{
  "horizontal_flip": false,
  "task": "denoising",
  "widths": [64, 128, 128],
  "dropout": 0.1,
  "steps": 13400,
  "warmup_steps": 1340
}
Rows from block 2 of a small image denoising model, named by matrix and row number. Rows with one number belong to one channel. Each number is 128 + 24 x the weight over its row's rms, rounded and kept within 0 to 255. All counts start at 0. Numbers have three digits each. After the name is the row's rms in percent of the matrix's.
After each channel's rows are labels from the 100 images, of 14848, where the channel reaches its highest value: "strongest on" is what is common among them; "place" is the part of the image that holds the peak. Only what is clearly more common there than usual is listed. The data: microscope photos of single blood and bone marrow cells.
# convs1: first pointwise conv (model.enc.1.0.convs.1.weight, 128x128x1x1, standardized in use), inputs 0-127
# convs3: second pointwise conv (model.enc.1.0.convs.3.weight, 128x128x1x1, standardized in use, transposed), outputs 0-127

convs1.97 086:155136122163131114112131133114129137111123118134127153139122111103134106132154151132118129131139130124109099080135107107150104149132120098135122024121113137143120145137049109130138143121144154135136101168111146119139132121139172111095140123128094144124122110129141115163127137110137134148124107157136133106096129113149156025132214107149164130131153147123130122165129134155154130146111
convs3.97 079:140126141162144144140132090106140097118104104113140113126134134151147144115108128124106118158175125145154121120129087152099096150130099125147166165110098086156094162115118124147135139113171154144160117080124155104186120130120147126134112143106195106126169144137127107160140134166121121134092123097082106089151116143100114103139130157113164128143107112107127122097128076150191145141106
strongest on: smear: peripheral blood; cell type: segmented neutrophil
place: centre

convs1.102 117:130157135044115114156122126114114117121167121126110144120131115135115148145118111134112136126090147129128163098149142133156126126108108151125106190137153111096136120149139120136127122125157109147154166127121136151143052115143180149195121142128142123122147102031114136127132122122114133113106153104119105108139123102117118175127085110115118103146172107123158125161171110120139124135128
convs3.102 143:111114105144193155114138111170151153075127091161133155186104149109139154108111120132150135129087125121094128149115145125123130126110121143172092159139128135131134159128167115159122137183160127170143124123157172156144106124129131158083118127078155095111160112137158122141101127145107179099101105122151138070116091123119127170142153119144129127112159123118148116134116136145119112138110
strongest on: cell type: artefact
place: top centre

convs1.8 088:135084124097157145106147127121155152113121124125130127115125094119142047112135131177101150083153133148129136157143122141150119157117111097135117202126125123112152136122168108169113139142123134111139142069102117136132087149133106127169137115087141120163098113130116110160110131129140151130108139170115107109128161104153149187118096126069121098119118144153134127116113124097124158170146
convs3.8 066:142135130073063115139163125091080144123140104121127112094117124190254129110147098131123129149130133134149085093139143130105107116138148098128127157118132104126131126120144149111132101101135154121136110093135108114148109117138094139152130122111116110131145098112155088103140139149115137146114101132156110160114134097195143147137118131110165110118153120123128142127125118142128124097116
strongest on: cell type: erythroblast
place: centre

convs1.87 093:162106166102142162108125131111154110110128131130125140145120122142128069154194127161139112103114116156122153117151151117121096144115137139147132158137155099102133138124092101159142161151132142130138087135109134145131090090125148162129129139140120163127146118133141093141113125110122105118148123152128158091102109115108167155094111118176131136099136170121114124124077229120140153085141
convs3.87 083:136113148117131103119154108134080134105144172130133131099104107153123082120162144115133128091175126127121117150128112124108164141137073061148135130110154097087113155086135116152125126103136100139124120141148127135120164130129121146148120116088141141112112091141108177095181038132118099130130137122138095121124125087085120139169107111133140128110094120120141123128134093138091165140121
strongest on: cell type: segmented neutrophil; smear: peripheral blood
place: centre

convs1.54 095:140128119133117153152124098118143153086093136140155149089119069146133127101122124050136138163134122132127094116144143127118103156130119129118143135096128151113159107086105173108125138168134110127124100135138142136115121166129134140106147109094078132111133132130138146118135140209111116120116136138113137152154097092110142130137132102083128178161123094074154140079148152148130159158103
convs3.54 108:109152126134117168162110149119154124116119128108138130160124170146150150095151138152157102113143120127124145087117163135147145138112153114122137139152150138125115127105151140149139047084131127139158154093102131109119108102165149142203151114076135133158150171177131138180127124175154105150141115099124099100122131121148128137136164117151117157129155141160124116109121182130161114135108
strongest on: smear: peripheral blood; cell type: eosinophil
place: centre

convs1.126 087:102154094138082120099139125141155182113102120157109137170135156077130172138070127143111134126133133139136113132109132129124126135129128107134117053127144141161143134135116148150119102151106135103142138112103142131102138134132123102066180147147090135092100108131128144166148141124134136137084124136117109163131142069166141094124165146121124126133133139147140147109147122048124158151121
convs3.126 044:145110141113143119191174108135128142146072114144129147131106097164165155122149137117129113140128117121151100097122128124154130151138167144106160127129079136104137139111145110132129092135117128129146104138108113134111134117130129113157095147128156129125120094139125135094140012060120133125112141121103129132134141072131137127068126114131120071121125130166169143124129117132118111097120
strongest on: cell type: erythroblast
place: centre

convs1.121 096:053172141128113129101112135138151169127113144144111106154153128125140171111088120157114162111079146145107123143119153149104069150136091142103151111146123166122164138119123101133126075166164102119122128152108098122108135085111116155117152067105123141068128127146130126163160161129111139137146111118121109133138130112104132123120147155112127096135171155135136146149153124082122143133095
convs3.121 090:127130145093134129109098151136106155113151146168154115119134147153104133143102140108139116160123116142160112147127138152176104111149141099128065142133152148133100071131113083117137143151120193139147112094130127122067171116127143136135148140124125129129082141150104172107145123066143138123129133156115104100080150108163128131146137156164114163126128150141112146121122184080113130155130
strongest on: cell type: artefact
place: bottom centre

convs1.0 112:145054128148159190117106125121131121138129134120122127105089108147119061115098130146133115115146138117120115106140096123157117143110092130148105182127134130147141141159167080176124176161132119099105110094139084129173159138123131107118140145118096119196111124133125093101106159126126127139104119140132127114120143115146153169113104121098105130127087126141160135111120090145110105159147
convs3.0 105:151125137164158082166113103073122136166089166190168109104133119086138140155125128128116155144105100150126141144146094152153128125122130116129128116122147147149139172113158116127098125142126152078141132123150131137121130104115108136116133165074192078112121107131135139114076138141114100106104151145135131149152143164110139122094117124133155157123089135127120083098155112160084124135116
strongest on: cell type: lymphocyte
place: centre

convs1.35 111:120100135127143159145152105120134126133125146128113138135124115147134130152110117145127088131118140125172185108130152121135158136162166127132125136119134072153173112177098105145143170174120132110080096109190116129130102098132143146132113147105146133172125172130112115114096118135086131110126149056105155121120116114114152135118135109142112159105135129080095121131111150123141190076135
convs3.35 124:154114131194162120085164093118145109135103180138163091107129119154154137146138136134106136163178117107152159148117131097102103143145135096135116098152163143124111165099144142156125157119120141118161124123116182167120140086128125145125124116163153112147165154119135142118117094173136105143144120156138147141109109093146085125152136094115119165095148096140135125155161114097089153119111
strongest on: smear: peripheral blood; cell type: segmented neutrophil
place: centre

convs1.62 089:106122095122085136143130138145116103131106125130123151140143151145138062121184090079108157166139122092114102113105105136184127110094142130111159122090082108129149155122145153118133120140116134146143120129131117110112082168138145050159134109209126132127128151122133114180148144140119173114104129108117108117116113118144117116142111157127111149105125112131112162108146125111153141155113
convs3.62 075:124138084122112148104102156102096142143116125116115116106111200108122144151120101132135125110116131135117151060164117129174149123123161111126113098142182153121106129154112122154138132106112130125134155182116133135146101140131133107151113137166094148153124141149127149167105186153134122127186136125109148094101164134139110108106133096089117148088162159137113106131130149116077082143135
strongest on: cell type: artefact
place: middle right

convs1.2 100:140131165146143138131115130099128131102138110128143111100119125126114126102113119133118145138131127150114125096110114151115155121095134146141105070141174166103135132143090121139136144147138081102194128131130118160092154111125166165128128106136126119138158110116130125154172144162124104131153095173121148092140132115132126047098184100102120116137158139148134095212143164117130118146138
convs3.2 124:145114083164193114153128093131135116107124162184114116135097096109117123143117136124136123125137103111085131165124148136127094089120090123157116142114106110137137166128142108104143136105135146152148135155144113177142139147159111144135150161071202100079153108171128172124097138128107110098131112137104131135106144118117117098132124157174135139109162095147131141162115165133128124145143
strongest on: cell type: segmented neutrophil
place: top centre; centre

convs1.41 126:119113115104094154055134126159071115123112114117133160145151157118120138123122161122121145145152169118118085143129134144146168108113142121173150125144140161114131122103151146119056155178091144148117144108134123122126097125135122112120108121175125076118132146130111162161118120129136130113121121105132137160128176163175094136122117127116087131110093142132143145087084093115156087142107
convs3.41 118:127133139142117130111147140120079085121096125095124087100151140134108112120100148090091125120187134138150169112155113142104158140140130117113123140107126102117127160080128113122151154112139133109139127121126140119103129114097139147166154127161142149140146147135120124126148092129153105144159087117141136141124061141126086144149139104115066151107082111068158102079162092144104139153092
strongest on: cell type: lymphocyte
place: centre

convs1.82 124:124145157110195168150111109127114141131126142154152137085137073078137139127173124172120159109073126151115124121170126167157110135128143121122118135135155073141143129106088105145125128120138123164091150162118122141147134116136094122123107133116095116125132164106116114095141134113138081121151182095142092125104148103123094125090130146156116116117154138124125127111095203122119134125130
convs3.82 107:112113184089103145125149161135112129149166131114128121102127094148110127109083137132104136109136117118148132069141153117105141208128071206152141142132128093143120100174106151135119093104110091147117121147138104125113132119144106115118098148106154124128135092148130106137112122146122096116150103109126174159147096098105102112159126113113126142148111129093170111127140121132148171138108
strongest on: smear: peripheral blood; cell type: segmented neutrophil
place: centre

convs1.76 102:126135117122132122145168097107127118076122119145116121146077116152161123121132116126146166126129083129120167119125141139164136168151122096120089132128121150099153110103135105101144147134140107110127140196122131159120108135140152130196113175139037107151106124145113133113111145099122118130116157169112092099139162152160126106124111131130127123130087095126110116111108125154119188131150
convs3.76 104:131098085127073147158111112125154146115150105125121095135114111144116102181111133136142157156135155148111122130152137161155131106120098078133134132130128130126168150157118123156135149138132149135155112114102065111148184142140144131089085185094169143092139156094095134167118168159129139136169152156100126128113111158100138114114145150140143112169144156123142174148100142127134132140131
strongest on: cell type: artefact
place: top right

convs1.96 154:160123123136108131168114112078134153061107151116147136101109148141117122125142135088154153161128097138110144144126136103161128143101126152148126139114120140083104142166121115116139161158181098134168097118150148146111132078157124127133123125125168120140170129199139136118176115116078114124138154168092107069150092107142121122137138108140144149108099102144142123122104140151153117116139
convs3.96 115:135081123127104157150140139147109123124128156163131109174186112149103153135121032144111142124113096115114120098131114123130129156122124154113161157087116100143137118127147132127135132118134102149118191104094118131121123078142142142130107131125150153119162156114133130134084108119074122094165168137140126110111140128129082107097164093116133172139135095170107141137124143118108157129147
strongest on: cell type: erythroblast; smear: peripheral blood
place: centre

convs1.22 057:138118131124132115130120129152144096107146128143123132146106123133128140132114131158124128132126142125144149049134119165185111125125133125122127078126116160124007137117112131152132113118118154106141136129080121121102096155128181110144130121126137109154100107122115112157106125097160125129075123163130135138111171118151105108130136098162123129101145138131131112149142129132135189195127
convs3.22 055:138122146131114098136204125131148054134103122113148123131093129178151142112143162123125096151139124131154085130142092111133129149151091149102145154092103106118121113141143126118142085150137095139142091097105152126150120154153097151135111130066156112128137119168150115132118087098115111116136135151088126129151109126159144117128110134083072072138128132120153134118128139147151166102105
strongest on: cell type: segmented neutrophil; smear: peripheral blood
place: centre

convs1.43 104:171125113115138127085155078141115127124112134132160121113140119141110075152134149124148120133144074129129111129108119129143130137123133120120104127131107115136141112142140113119088149102159135114121125157103117134139097134113124157134133114148130055117112141139158171146099153136155113126151147086098139127092233109191097109092100128160167101090103119153150131129130135091148131109134
convs3.43 116:111157133117100114133085149120138106150189104151113126146108122143121118120112113141147127151122137131103111116130120138122132151098045154154110128121117138126141124187129130135120079126084117122105123123118115140142130148159101089126096123094127147134103122154146112130157181101141130132085189134106126119156145109133137116137107172126217098139134168131097151122111146120168134121172
strongest on: cell type: erythroblast
place: centre

convs1.90 103:142128129133131164201124174121097130071135126150145111107153160116089142154150110136135094154154103166132146157108136126102140112084138137117113119144151120104109136094150125092126120135199131083123123157149124155143134116162094107123119137087114127128142149161147105101155119155118099118145121158078133080123095131127150140136106109113148115143127120095141114183094114099092105121133
convs3.90 098:171137123125120113112135129124115130101132148132103066104214095132113190137046102144116173144127100135128129126141091143156135169137119138120113121123115130164133111147087124162131152143121121116111109158135147126120093105102132128194117167151137113118138143122170116110138086121138131134164140173118161098128125136131135153140119135100158119075124118128141108138140124138081135134121
strongest on: cell type: segmented neutrophil
place: centre

convs1.99 109:125107159118110190163155117147129116172136140127112122140151203151112132113147143098117122147190101117125104088139127120132168129078173126123085118088067174118115148081122128164134125159142147124142125131127157140137089120095145114109110144133135132148083127124127125143144152103104130148118196134124128112114129147130122116128148108166087152121091138113107123163126104116129131108121
convs3.99 097:133113116092139132086131127093150164133119149105130127127133183138127126145122128124113133092122130139139171150145126123115135163132174113077097108141167153125069135133157130107125118092099102079122135088106099147158137114125137129145097106168186127136090150134118139123123145126120152113185172110117142150108118139135119091110109062149135113113099140097161095089156122110110094143114
strongest on: cell type: lymphocyte
place: centre

convs1.7 112:138093120110092130159151140099068102126129114099113114116095132148122113183128168156130081121107145103182128159135126096154127118145120125158096128172071127114176136120150095073123147105167128125106093163101131140139113117144136113147115126079115094165163119117103105145086113170118111076133129164128116127139104148131155127124102153122154129145132143129128137155128108140116099141117
convs3.7 120:097114090108141121121119117142103144110140162118137175189106137145091117150130132136166107096104089089124109186132134087133117096116095139130151136125143142153112150112168125170108128090125130114124133109151111151152137178163109117139150134087150090112145149184118093124102155100116125126114133092133114179135114072141120139126139129133135162122158137161138118126160129143113178090128
strongest on: cell type: erythroblast
place: centre

convs1.122 123:101122186133123127130130143101152090110105151119114170158142128107129149161114097206137111097113180157125131100136165097131098089140133131183121124152140128106104119124125128101134141101129116155159121174110136103145154128138071102100123158074150117129112104145141124128139109132115116093123148121132130162120108138163134128095147178151160070166103148130127131098108120138127111131138
convs3.122 120:136101122097087135131121135077075112110123050132184119095123120118111127121130106095143152096110105154122125121151116141157116194107118126126115150119184129103128111145147173119118142121134109146104118106141100114114157064102123121128142150117162114117106111044137127135129133142128118128112125179108085143112117149118167122149111128137116114139106126112140115139142166118133109161150
strongest on: cell type: segmented neutrophil; smear: peripheral blood
place: centre

convs1.23 086:137133147124155089127170100135146123126122149154130134139121100137144138151129144155138092106134158143153148100153112138161102127118124127140137150109145104088127122139125123141125093123121158139121091120086136127133111084113179112142153142146081143129100145084111097105078124089113087108124133116121131128141151118155149123129106094172118133089182139137094153121165224122117181114106
convs3.23 088:152137136136114120121118147133114082127071137145132111129078122107104107126134131104129128112168154127112150076139124135101140112120082129154127147082114072114117125097135144128136178136130115131118103128117124118153159117137116159139123144094162130099142112117119135104070117143133143120129142136130144149137097142052110185172126147095080147135131141105147126156111085145091190160118
strongest on: cell type: promyelocyte
place: centre

convs1.111 098:103159099122110138140169079114148099156107129115097132125141130101113106187142111130134175128133110155117145114103090129130130150091140119106117105125143075135158142135102116158128145184072134133121118176118116145130135114118098120109137157103043140143161113111122136129132131106102161125145146163091132119128107100110128086142169159139165131098123155109111118128118105171141086127116
convs3.111 088:134137129125085123124122163130110140141129159130119114102150138166122119186130123132133042120150122086127138126151107131108122083155124105143145106101129116074147119113102137099125178112183132133113121124104136128147125171128151126136104114129106114144098079099092141121137126057104108104115144106135097123146135144168144119150134114095131107126140129115130192090147090114131161093109
strongest on: cell type: lymphocyte; cell type: erythroblast
place: centre; bottom centre

convs1.108 092:102129131162129128162075082145160118096131082139138114134140147124132118110140085066107137125139170125120096110114151144131113160142155154122186137122123153122113097089191147122117093130127075128090093130136125117126185133129104106116143145167163137093130123182144121115191139157138127140123095129127141115134110124115113138133105163120102143144139140106139125121123155182142136125126
convs3.108 094:104144121133129124137114151142139162151131135108163131120110151132132084107132145120134121158121133122135112156129104137131126152148165057099119137151170121100085067104147105109131087108118096114117142102109102148131134094130153135148110106142139172154066130132087187171155142150137125149098162124140106155101136122133125106096116129188126109129135134115132131121098167089168094132162
strongest on: cell type: erythroblast
place: centre; middle right

convs1.94 087:140114150105166163127135149130135128132108143125121133132150121104122067159188139157134101114121113148124163134160120132101120121116127123117131135133177120120155125126087106157111139154120118114133131149132125137149116086146142163135113153091109139139139146131126111120120120103138102131146114151135180103116112147121126140106107120162113143106132160119125110135081255114140163065155
convs3.94 091:125107124119135106122119131135070128123143132146117138143138115132054078130143111118139141078189148139119103108123108125131131123099085154123120122098148090111106137118111124151127157092128136150108158109109090111104129116139145130142129119062136154129124088129109108114126133161129076112128074106121117141117115138079135142184093082141155186144114157138134109139127098142093163130116
strongest on: cell type: segmented neutrophil
place: centre

convs1.109 084:109085114159128138145123123130124179124141121118119110143106134145111114086112165103111123133129118099117126152146152104138121163137157111152120083119112140154183144116064124187136093117100174139129092084139105136087166138135150129114134131180078113157105117120108135124151138142096122137129137126101132150141126132149164081135198112126157121111118151110084151107110163154136126115108
convs3.109 081:156116145071119158151112149119091151088135115123147128128076123111145104128097127134122073163141143139130134141165166101143132096138149140164138137113109100128184114171100130114121131169128140145127110127114160082146159118092135077146088096115118110135146119101138131136101110144144158169141106171100140097160130146128126136170134175133094113122129135180115125125094101128097117145160
strongest on: cell type: erythroblast
place: centre

convs1.6 090:110115113121122106115156146127159120113109131120123169143116161156126072095107134099138159141137113157122141112147107156131135113130080114137123161132159173126143115149159115150148134187124120147111140077130134120151132150127095082178140154144153117156146126127134131110180138100144128122110153148148124152130135073157098179129086162049084118148118139126125136130095123112153158121122
convs3.6 085:136143116099089166078138160120086078133147114118134148133122127118112162130109128117128152095144160105115150154123141106104085130140107166148134136132111126153138109170101119119135130073157145128098140079120138102117120120137086147155151172127141111133157131173139123112098134141143091143091123115142140135129129040104128120127142135106179207132119147130117130147131163122100136117131
strongest on: cell type: erythroblast
place: centre

convs1.63 102:137105140106117126128131097104147129121114129138130146121152105127128123153139117060112137127113161122091095104137126100156126144094111132107083111096129101149152132132122118126121108153168126155109118154155066156150106124129156083154182097151116138132150097107133158159138155154106114129136137098104120146141111136111135109141139128075111140120168156110204135161172108113138134185083
convs3.63 107:142124179169116142134122137160125134155134123121137140159138129095089110161125114153105126138114104144134104156118143137139103124126117143132138086145143156154118145101122130119113121151105124110119164182106116155158086117091134096055133113143155106107147138083120123137109142120099126139136114097171144175157122122097116106107104119126147150124108144119069072083163063149100148115128
strongest on: cell type: lymphocyte
place: centre

convs1.123 090:122146123096130133149099113100149117092114107122096146147092108162112104130139143125134170129110143105157104100124105103112131119131102155178100121159150162099140148134137158097138151108123119171154102140144133088124102120132149066163140134136126115107119065147114131119140127151125103120152098124117120138172126125160088138142102162092107143103113138170096136048120098184143121119122
convs3.123 110:146109098112116150128128103101096142109148093143092125136092148052096115129105121095147133095125132118087120169119138098144140115121116142129145141115120133147164135213078154117144163099106128125104146157125103121159112106131111131145111106097162083125108128057147114133134146169140135129113093169133096104135151119143143135162131170157167109135141136109144112143114140146125109125122
strongest on: cell type: erythroblast
place: centre