config.toml
loss = "charbonnier"
dropout = 0.1
upsampling = "nearest_conv"
optimizer = "adam_atan2"
Rows from block 7 of a small image denoising model, named by matrix and row number. Rows with one number belong to one channel. Each number is 50 + 12 x the weight over its row's rms, rounded and kept within 0 to 99. All counts start at 0.
After each channel's rows are labels from the 100 images, of 14848, where the channel reaches its highest value: "responds to" is what is common among them. Only what is clearly more common there than usual is listed. The data: microscope photos of single blood and bone marrow cells.
# convs1: first pointwise conv (model.decb.0.1.convs.1.weight, 128x128x1x1, standardized in use), inputs 0-127
# convs3: second pointwise conv (model.decb.0.1.convs.3.weight, 128x128x1x1, standardized in use, transposed), outputs 0-127

convs1.31:52 46 52 43 16 27 42 54 38 67 61 46 15 50 61 30 39 18 59 52 43 58 64 53 55 46 52 60 54 56 56 43 40 55 50 53 63 26 40 51 65 50 45 35 67 55 59 49 55 47 56 41 27 56 45 35 50 61 47 24 23 57 49 56 57 91 46 52 54 42 44 63 50 43 40 48 57 53 73 54 32 58 49 50 50 46 48 39 40 51 45 53 58 77 57 35 44 48 42 51 48 58 30 37 78 36 55 49 52 52 41 50 43 53 44 48 50 49 47 47 42 43 51 48 17 36 53 55
convs3.31:44 28 55 22 47 64 49 47 44 55 46 43 42 53 60 38 46 35 41 56 64 41 62 41 41 59 33 56 32 42 57 40 54 39 52 50 26 48 52 53 30 37 41 62 55 58 67 50 46 48 29 65 34 60 56 41 41 40 48 40 62 43 61 47 51 78 32 51 55 45 46 40 62 34 32 43 60 43 57 45 41 62 32 30 32 62 34 36 54 75 50 40 54 64 42 24 47 60 49 54 55 61 68 59 35 67 61 39 78 49 48 43 60 25 41 56 50 54 41 34 50 59 43 19 48 31 55 39
responds to: smear: peripheral blood; cell type: lymphocyte

convs1.24:55 24 67 40 32 66 51 55 38 44 54 49 42 48 64 66 45 29 57 54 74 57 43 40 48 53 63 69 49 47 38 43 46 47 43 53 46 43 43 38 65 30 44 53 54 60 53 44 52 49 60 46 52 42 66 48 44 54 44 55 34 54 44 59 58 56 40 57 51 46 46 99 57 43 50 42 53 59 57 53 38 67 40 45 64 58 47 39 46 74 61 46 74 30 61 10 43 36 39 36 51 66 54 32 42 53 47 37 46 64 54 47 46 28 57 58 32 60 58 41 61 59 65 44 19 43 52 49
convs3.24:31 35 40 18 42 38 46 45 59 47 42 73 42 47 53 56 44 64 50 69 60 36 74 42 83 66 51 58 99 52 61 49 54 44 55 56 36 42 53 52 60 50 61 42 43 57 66 52 49 33 64 49 70 51 51 33 50 46 62 52 35 45 54 45 58 30 52 64 53 51 47 76 40 42 34 56 37 43 26 45 69 71 52 43 37 47 48 52 48 47 34 41 53 52 49 43 45 57 63 59 57 78 42 34 65 43 41 56 32 53 54 44 55 64 43 68 54 57 46 45 49 44 43 62 36 63 53 45
responds to: cell type: segmented neutrophil; smear: peripheral blood

convs1.56:54 00 53 49 41 48 53 45 52 63 51 61 47 50 53 17 54 44 48 53 52 59 55 55 53 56 59 55 53 57 54 58 52 59 54 39 58 50 51 58 63 55 56 09 63 52 00 50 35 57 56 53 58 50 54 52 53 49 52 60 36 61 44 48 57 32 64 52 54 56 50 52 26 53 55 71 72 53 54 44 52 56 52 50 53 52 40 53 45 54 51 56 56 74 53 73 52 48 53 54 54 56 54 52 43 49 46 56 59 56 62 51 52 32 47 52 55 54 50 54 56 54 53 52 68 50 53 55
convs3.56:58 32 45 39 46 76 47 47 50 54 48 50 57 49 53 31 51 69 46 22 36 60 58 55 37 60 56 53 68 62 59 62 52 71 53 54 55 48 52 52 37 47 50 46 57 54 56 54 30 54 60 49 41 53 52 39 50 45 41 55 51 46 51 46 44 57 43 55 53 41 47 43 42 42 65 38 50 46 67 46 47 52 40 60 74 52 42 48 53 49 42 44 52 51 49 55 47 55 48 48 54 25 69 85 42 72 89 76 81 50 53 20 55 00 42 40 52 48 47 37 50 62 52 57 55 41 52 44
responds to: cell type: erythroblast

convs1.48:43 27 49 48 46 70 41 46 51 89 50 48 35 47 70 58 44 46 54 54 60 65 55 58 60 60 59 49 59 69 63 26 47 58 57 41 60 62 56 58 62 52 49 37 42 51 42 48 23 54 58 61 42 67 44 40 50 49 42 71 67 53 09 45 55 55 50 44 56 48 54 30 49 60 55 39 57 43 52 38 45 60 46 68 70 50 45 50 41 50 46 59 50 75 61 36 46 74 51 56 60 51 41 55 60 61 47 53 56 70 54 47 44 42 50 43 58 58 56 45 47 55 70 43 99 37 58 54
convs3.48:54 63 49 62 36 50 47 45 62 86 53 28 53 55 44 40 66 71 65 62 55 54 45 51 68 54 47 43 38 41 66 54 51 29 42 56 84 61 55 50 41 45 47 51 61 52 56 54 52 51 47 30 53 46 61 46 43 42 62 43 17 52 18 48 48 47 64 50 43 55 48 55 49 39 52 09 47 40 55 47 55 51 71 55 60 46 65 67 38 60 41 52 51 52 49 72 50 61 52 63 42 55 60 47 31 53 66 72 42 43 52 37 56 25 43 38 54 53 45 32 59 72 45 69 61 40 57 45
responds to: cell type: erythroblast; smear: peripheral blood

convs1.3:31 60 75 49 53 33 53 56 50 36 57 52 54 46 40 56 44 42 51 56 56 73 43 32 46 40 54 64 44 48 49 31 39 47 52 53 50 28 26 24 44 50 53 16 47 57 47 46 44 56 52 31 47 52 56 48 54 35 52 27 42 57 53 56 49 37 49 73 50 55 42 53 41 38 39 42 45 56 40 54 38 45 38 36 91 50 35 31 59 48 38 47 60 55 32 47 43 37 51 51 47 52 40 34 72 56 46 29 48 51 49 46 49 46 67 61 51 73 38 43 65 41 68 32 34 32 18 57
convs3.3:45 29 47 39 43 46 46 39 52 63 38 65 43 51 53 51 72 54 50 62 61 55 64 39 92 56 40 69 65 67 62 55 55 46 62 56 42 38 51 68 57 50 34 43 46 59 52 55 51 46 55 44 57 58 61 24 49 42 79 60 07 50 44 44 45 15 48 57 55 45 46 50 53 46 36 61 23 46 52 46 53 39 55 42 31 51 39 47 49 67 32 30 56 64 42 40 45 65 68 51 58 67 55 44 67 49 49 64 52 54 52 41 56 53 48 60 55 58 43 20 45 55 40 45 41 42 58 43
responds to: smear: peripheral blood; cell type: monocyte

convs1.77:45 29 64 57 53 57 48 38 43 70 63 60 34 57 59 63 48 34 97 43 60 33 73 53 57 65 50 54 58 35 55 39 44 74 44 48 74 56 63 52 60 54 60 52 30 44 35 57 63 62 32 40 45 44 61 57 48 59 40 22 27 64 53 49 43 51 49 55 51 45 51 37 40 49 60 32 59 56 43 40 53 59 56 49 47 65 63 48 65 46 70 44 45 45 56 41 53 63 41 43 40 69 51 54 32 78 48 77 48 59 52 54 47 57 51 70 52 65 58 36 38 56 48 39 30 46 40 52
convs3.77:42 51 44 28 57 52 48 46 51 30 50 53 52 51 46 60 36 34 52 39 44 42 55 61 44 46 50 35 53 49 45 47 30 48 09 43 53 62 35 48 42 38 54 50 33 38 39 33 57 34 48 61 52 48 53 45 59 55 39 47 64 55 59 67 70 39 42 38 62 42 53 41 47 93 48 52 49 75 36 55 53 46 39 50 48 46 49 46 58 68 58 66 39 49 67 68 53 13 41 32 36 43 42 49 36 52 43 61 47 54 34 56 35 65 64 61 48 65 64 52 59 27 46 56 71 53 30 69
responds to: cell type: segmented neutrophil

convs1.70:26 54 61 41 46 57 62 66 62 42 27 45 45 26 61 49 51 31 46 59 51 59 25 47 44 54 65 55 47 50 37 82 45 51 51 61 45 51 56 28 49 40 43 27 56 43 65 53 58 39 48 32 42 39 52 67 44 63 30 34 59 53 59 60 36 10 34 60 45 60 47 36 45 59 49 55 51 63 27 54 49 27 64 43 57 37 48 39 46 30 53 47 21 41 64 51 49 49 43 46 48 58 39 35 58 39 52 41 59 52 52 53 45 51 44 58 60 44 38 35 71 47 26 55 53 40 27 57
convs3.70:42 37 43 41 00 48 47 46 56 50 47 36 41 49 53 44 46 71 31 51 30 42 59 43 44 44 43 55 63 69 61 41 52 80 56 54 34 44 52 54 68 47 67 35 58 55 35 52 43 41 53 56 46 54 54 39 50 44 59 45 52 46 58 44 45 52 50 61 51 38 46 36 50 41 66 57 38 42 36 44 39 30 43 00 75 57 41 54 60 50 25 41 53 53 48 42 47 58 69 57 57 35 54 45 63 45 50 44 21 53 54 43 56 53 41 60 53 40 47 41 50 62 64 56 60 39 52 43
responds to: cell type: artefact

convs1.115:56 59 49 38 30 62 48 47 44 45 48 54 07 45 44 18 55 57 49 57 45 24 50 52 52 42 51 56 46 38 57 59 54 58 52 39 63 66 43 58 44 53 15 78 46 55 40 48 50 54 47 49 51 60 32 41 48 45 53 60 65 56 40 64 61 56 59 58 48 48 44 64 65 47 64 73 55 44 58 47 55 50 42 44 27 43 55 42 40 41 51 42 48 80 50 33 46 41 43 55 49 50 87 40 29 77 36 66 38 67 65 47 52 65 55 34 56 51 45 46 61 53 45 55 24 54 49 53
convs3.115:47 69 33 51 68 47 47 37 74 49 42 32 58 44 53 61 68 53 62 54 57 41 47 43 90 44 56 57 62 31 62 47 48 56 67 58 95 43 53 68 45 75 59 58 36 55 47 49 46 49 42 48 63 33 53 54 64 38 45 50 66 53 54 37 24 62 94 48 60 59 44 52 39 34 46 35 53 53 51 39 56 54 49 43 60 41 46 80 48 33 59 29 57 50 44 55 48 53 36 31 43 39 43 43 34 40 42 56 41 59 57 51 57 37 47 48 61 49 55 50 47 54 52 43 48 39 50 51
responds to: cell type: segmented neutrophil

convs1.41:68 45 49 51 39 79 51 59 50 48 47 70 55 50 66 62 43 50 66 47 64 23 44 43 47 65 62 56 47 58 43 40 45 63 52 52 60 53 38 49 37 47 70 36 15 48 31 47 47 72 61 42 50 54 59 45 46 60 42 55 83 63 42 63 49 44 42 52 54 48 51 19 20 56 56 48 88 44 21 45 56 60 31 52 47 55 65 56 48 59 68 57 63 57 54 48 40 58 47 51 54 57 47 42 61 42 30 39 63 61 58 48 42 58 44 26 47 49 44 37 56 54 53 39 31 43 42 51
convs3.41:47 26 41 79 62 62 62 59 24 59 50 86 56 44 60 59 42 41 72 39 44 46 48 59 41 50 51 45 39 43 65 47 55 42 40 39 52 25 50 52 66 33 64 56 48 41 39 44 40 41 67 50 38 73 51 44 50 62 45 65 38 77 40 47 72 31 48 55 52 39 44 57 41 47 48 68 70 64 41 43 56 58 20 59 40 47 52 17 57 50 49 46 50 73 72 46 55 64 49 49 67 53 50 48 43 42 50 39 53 35 45 54 35 57 49 55 38 50 49 44 37 38 56 37 49 72 48 42
responds to: smear: peripheral blood; cell type: band neutrophil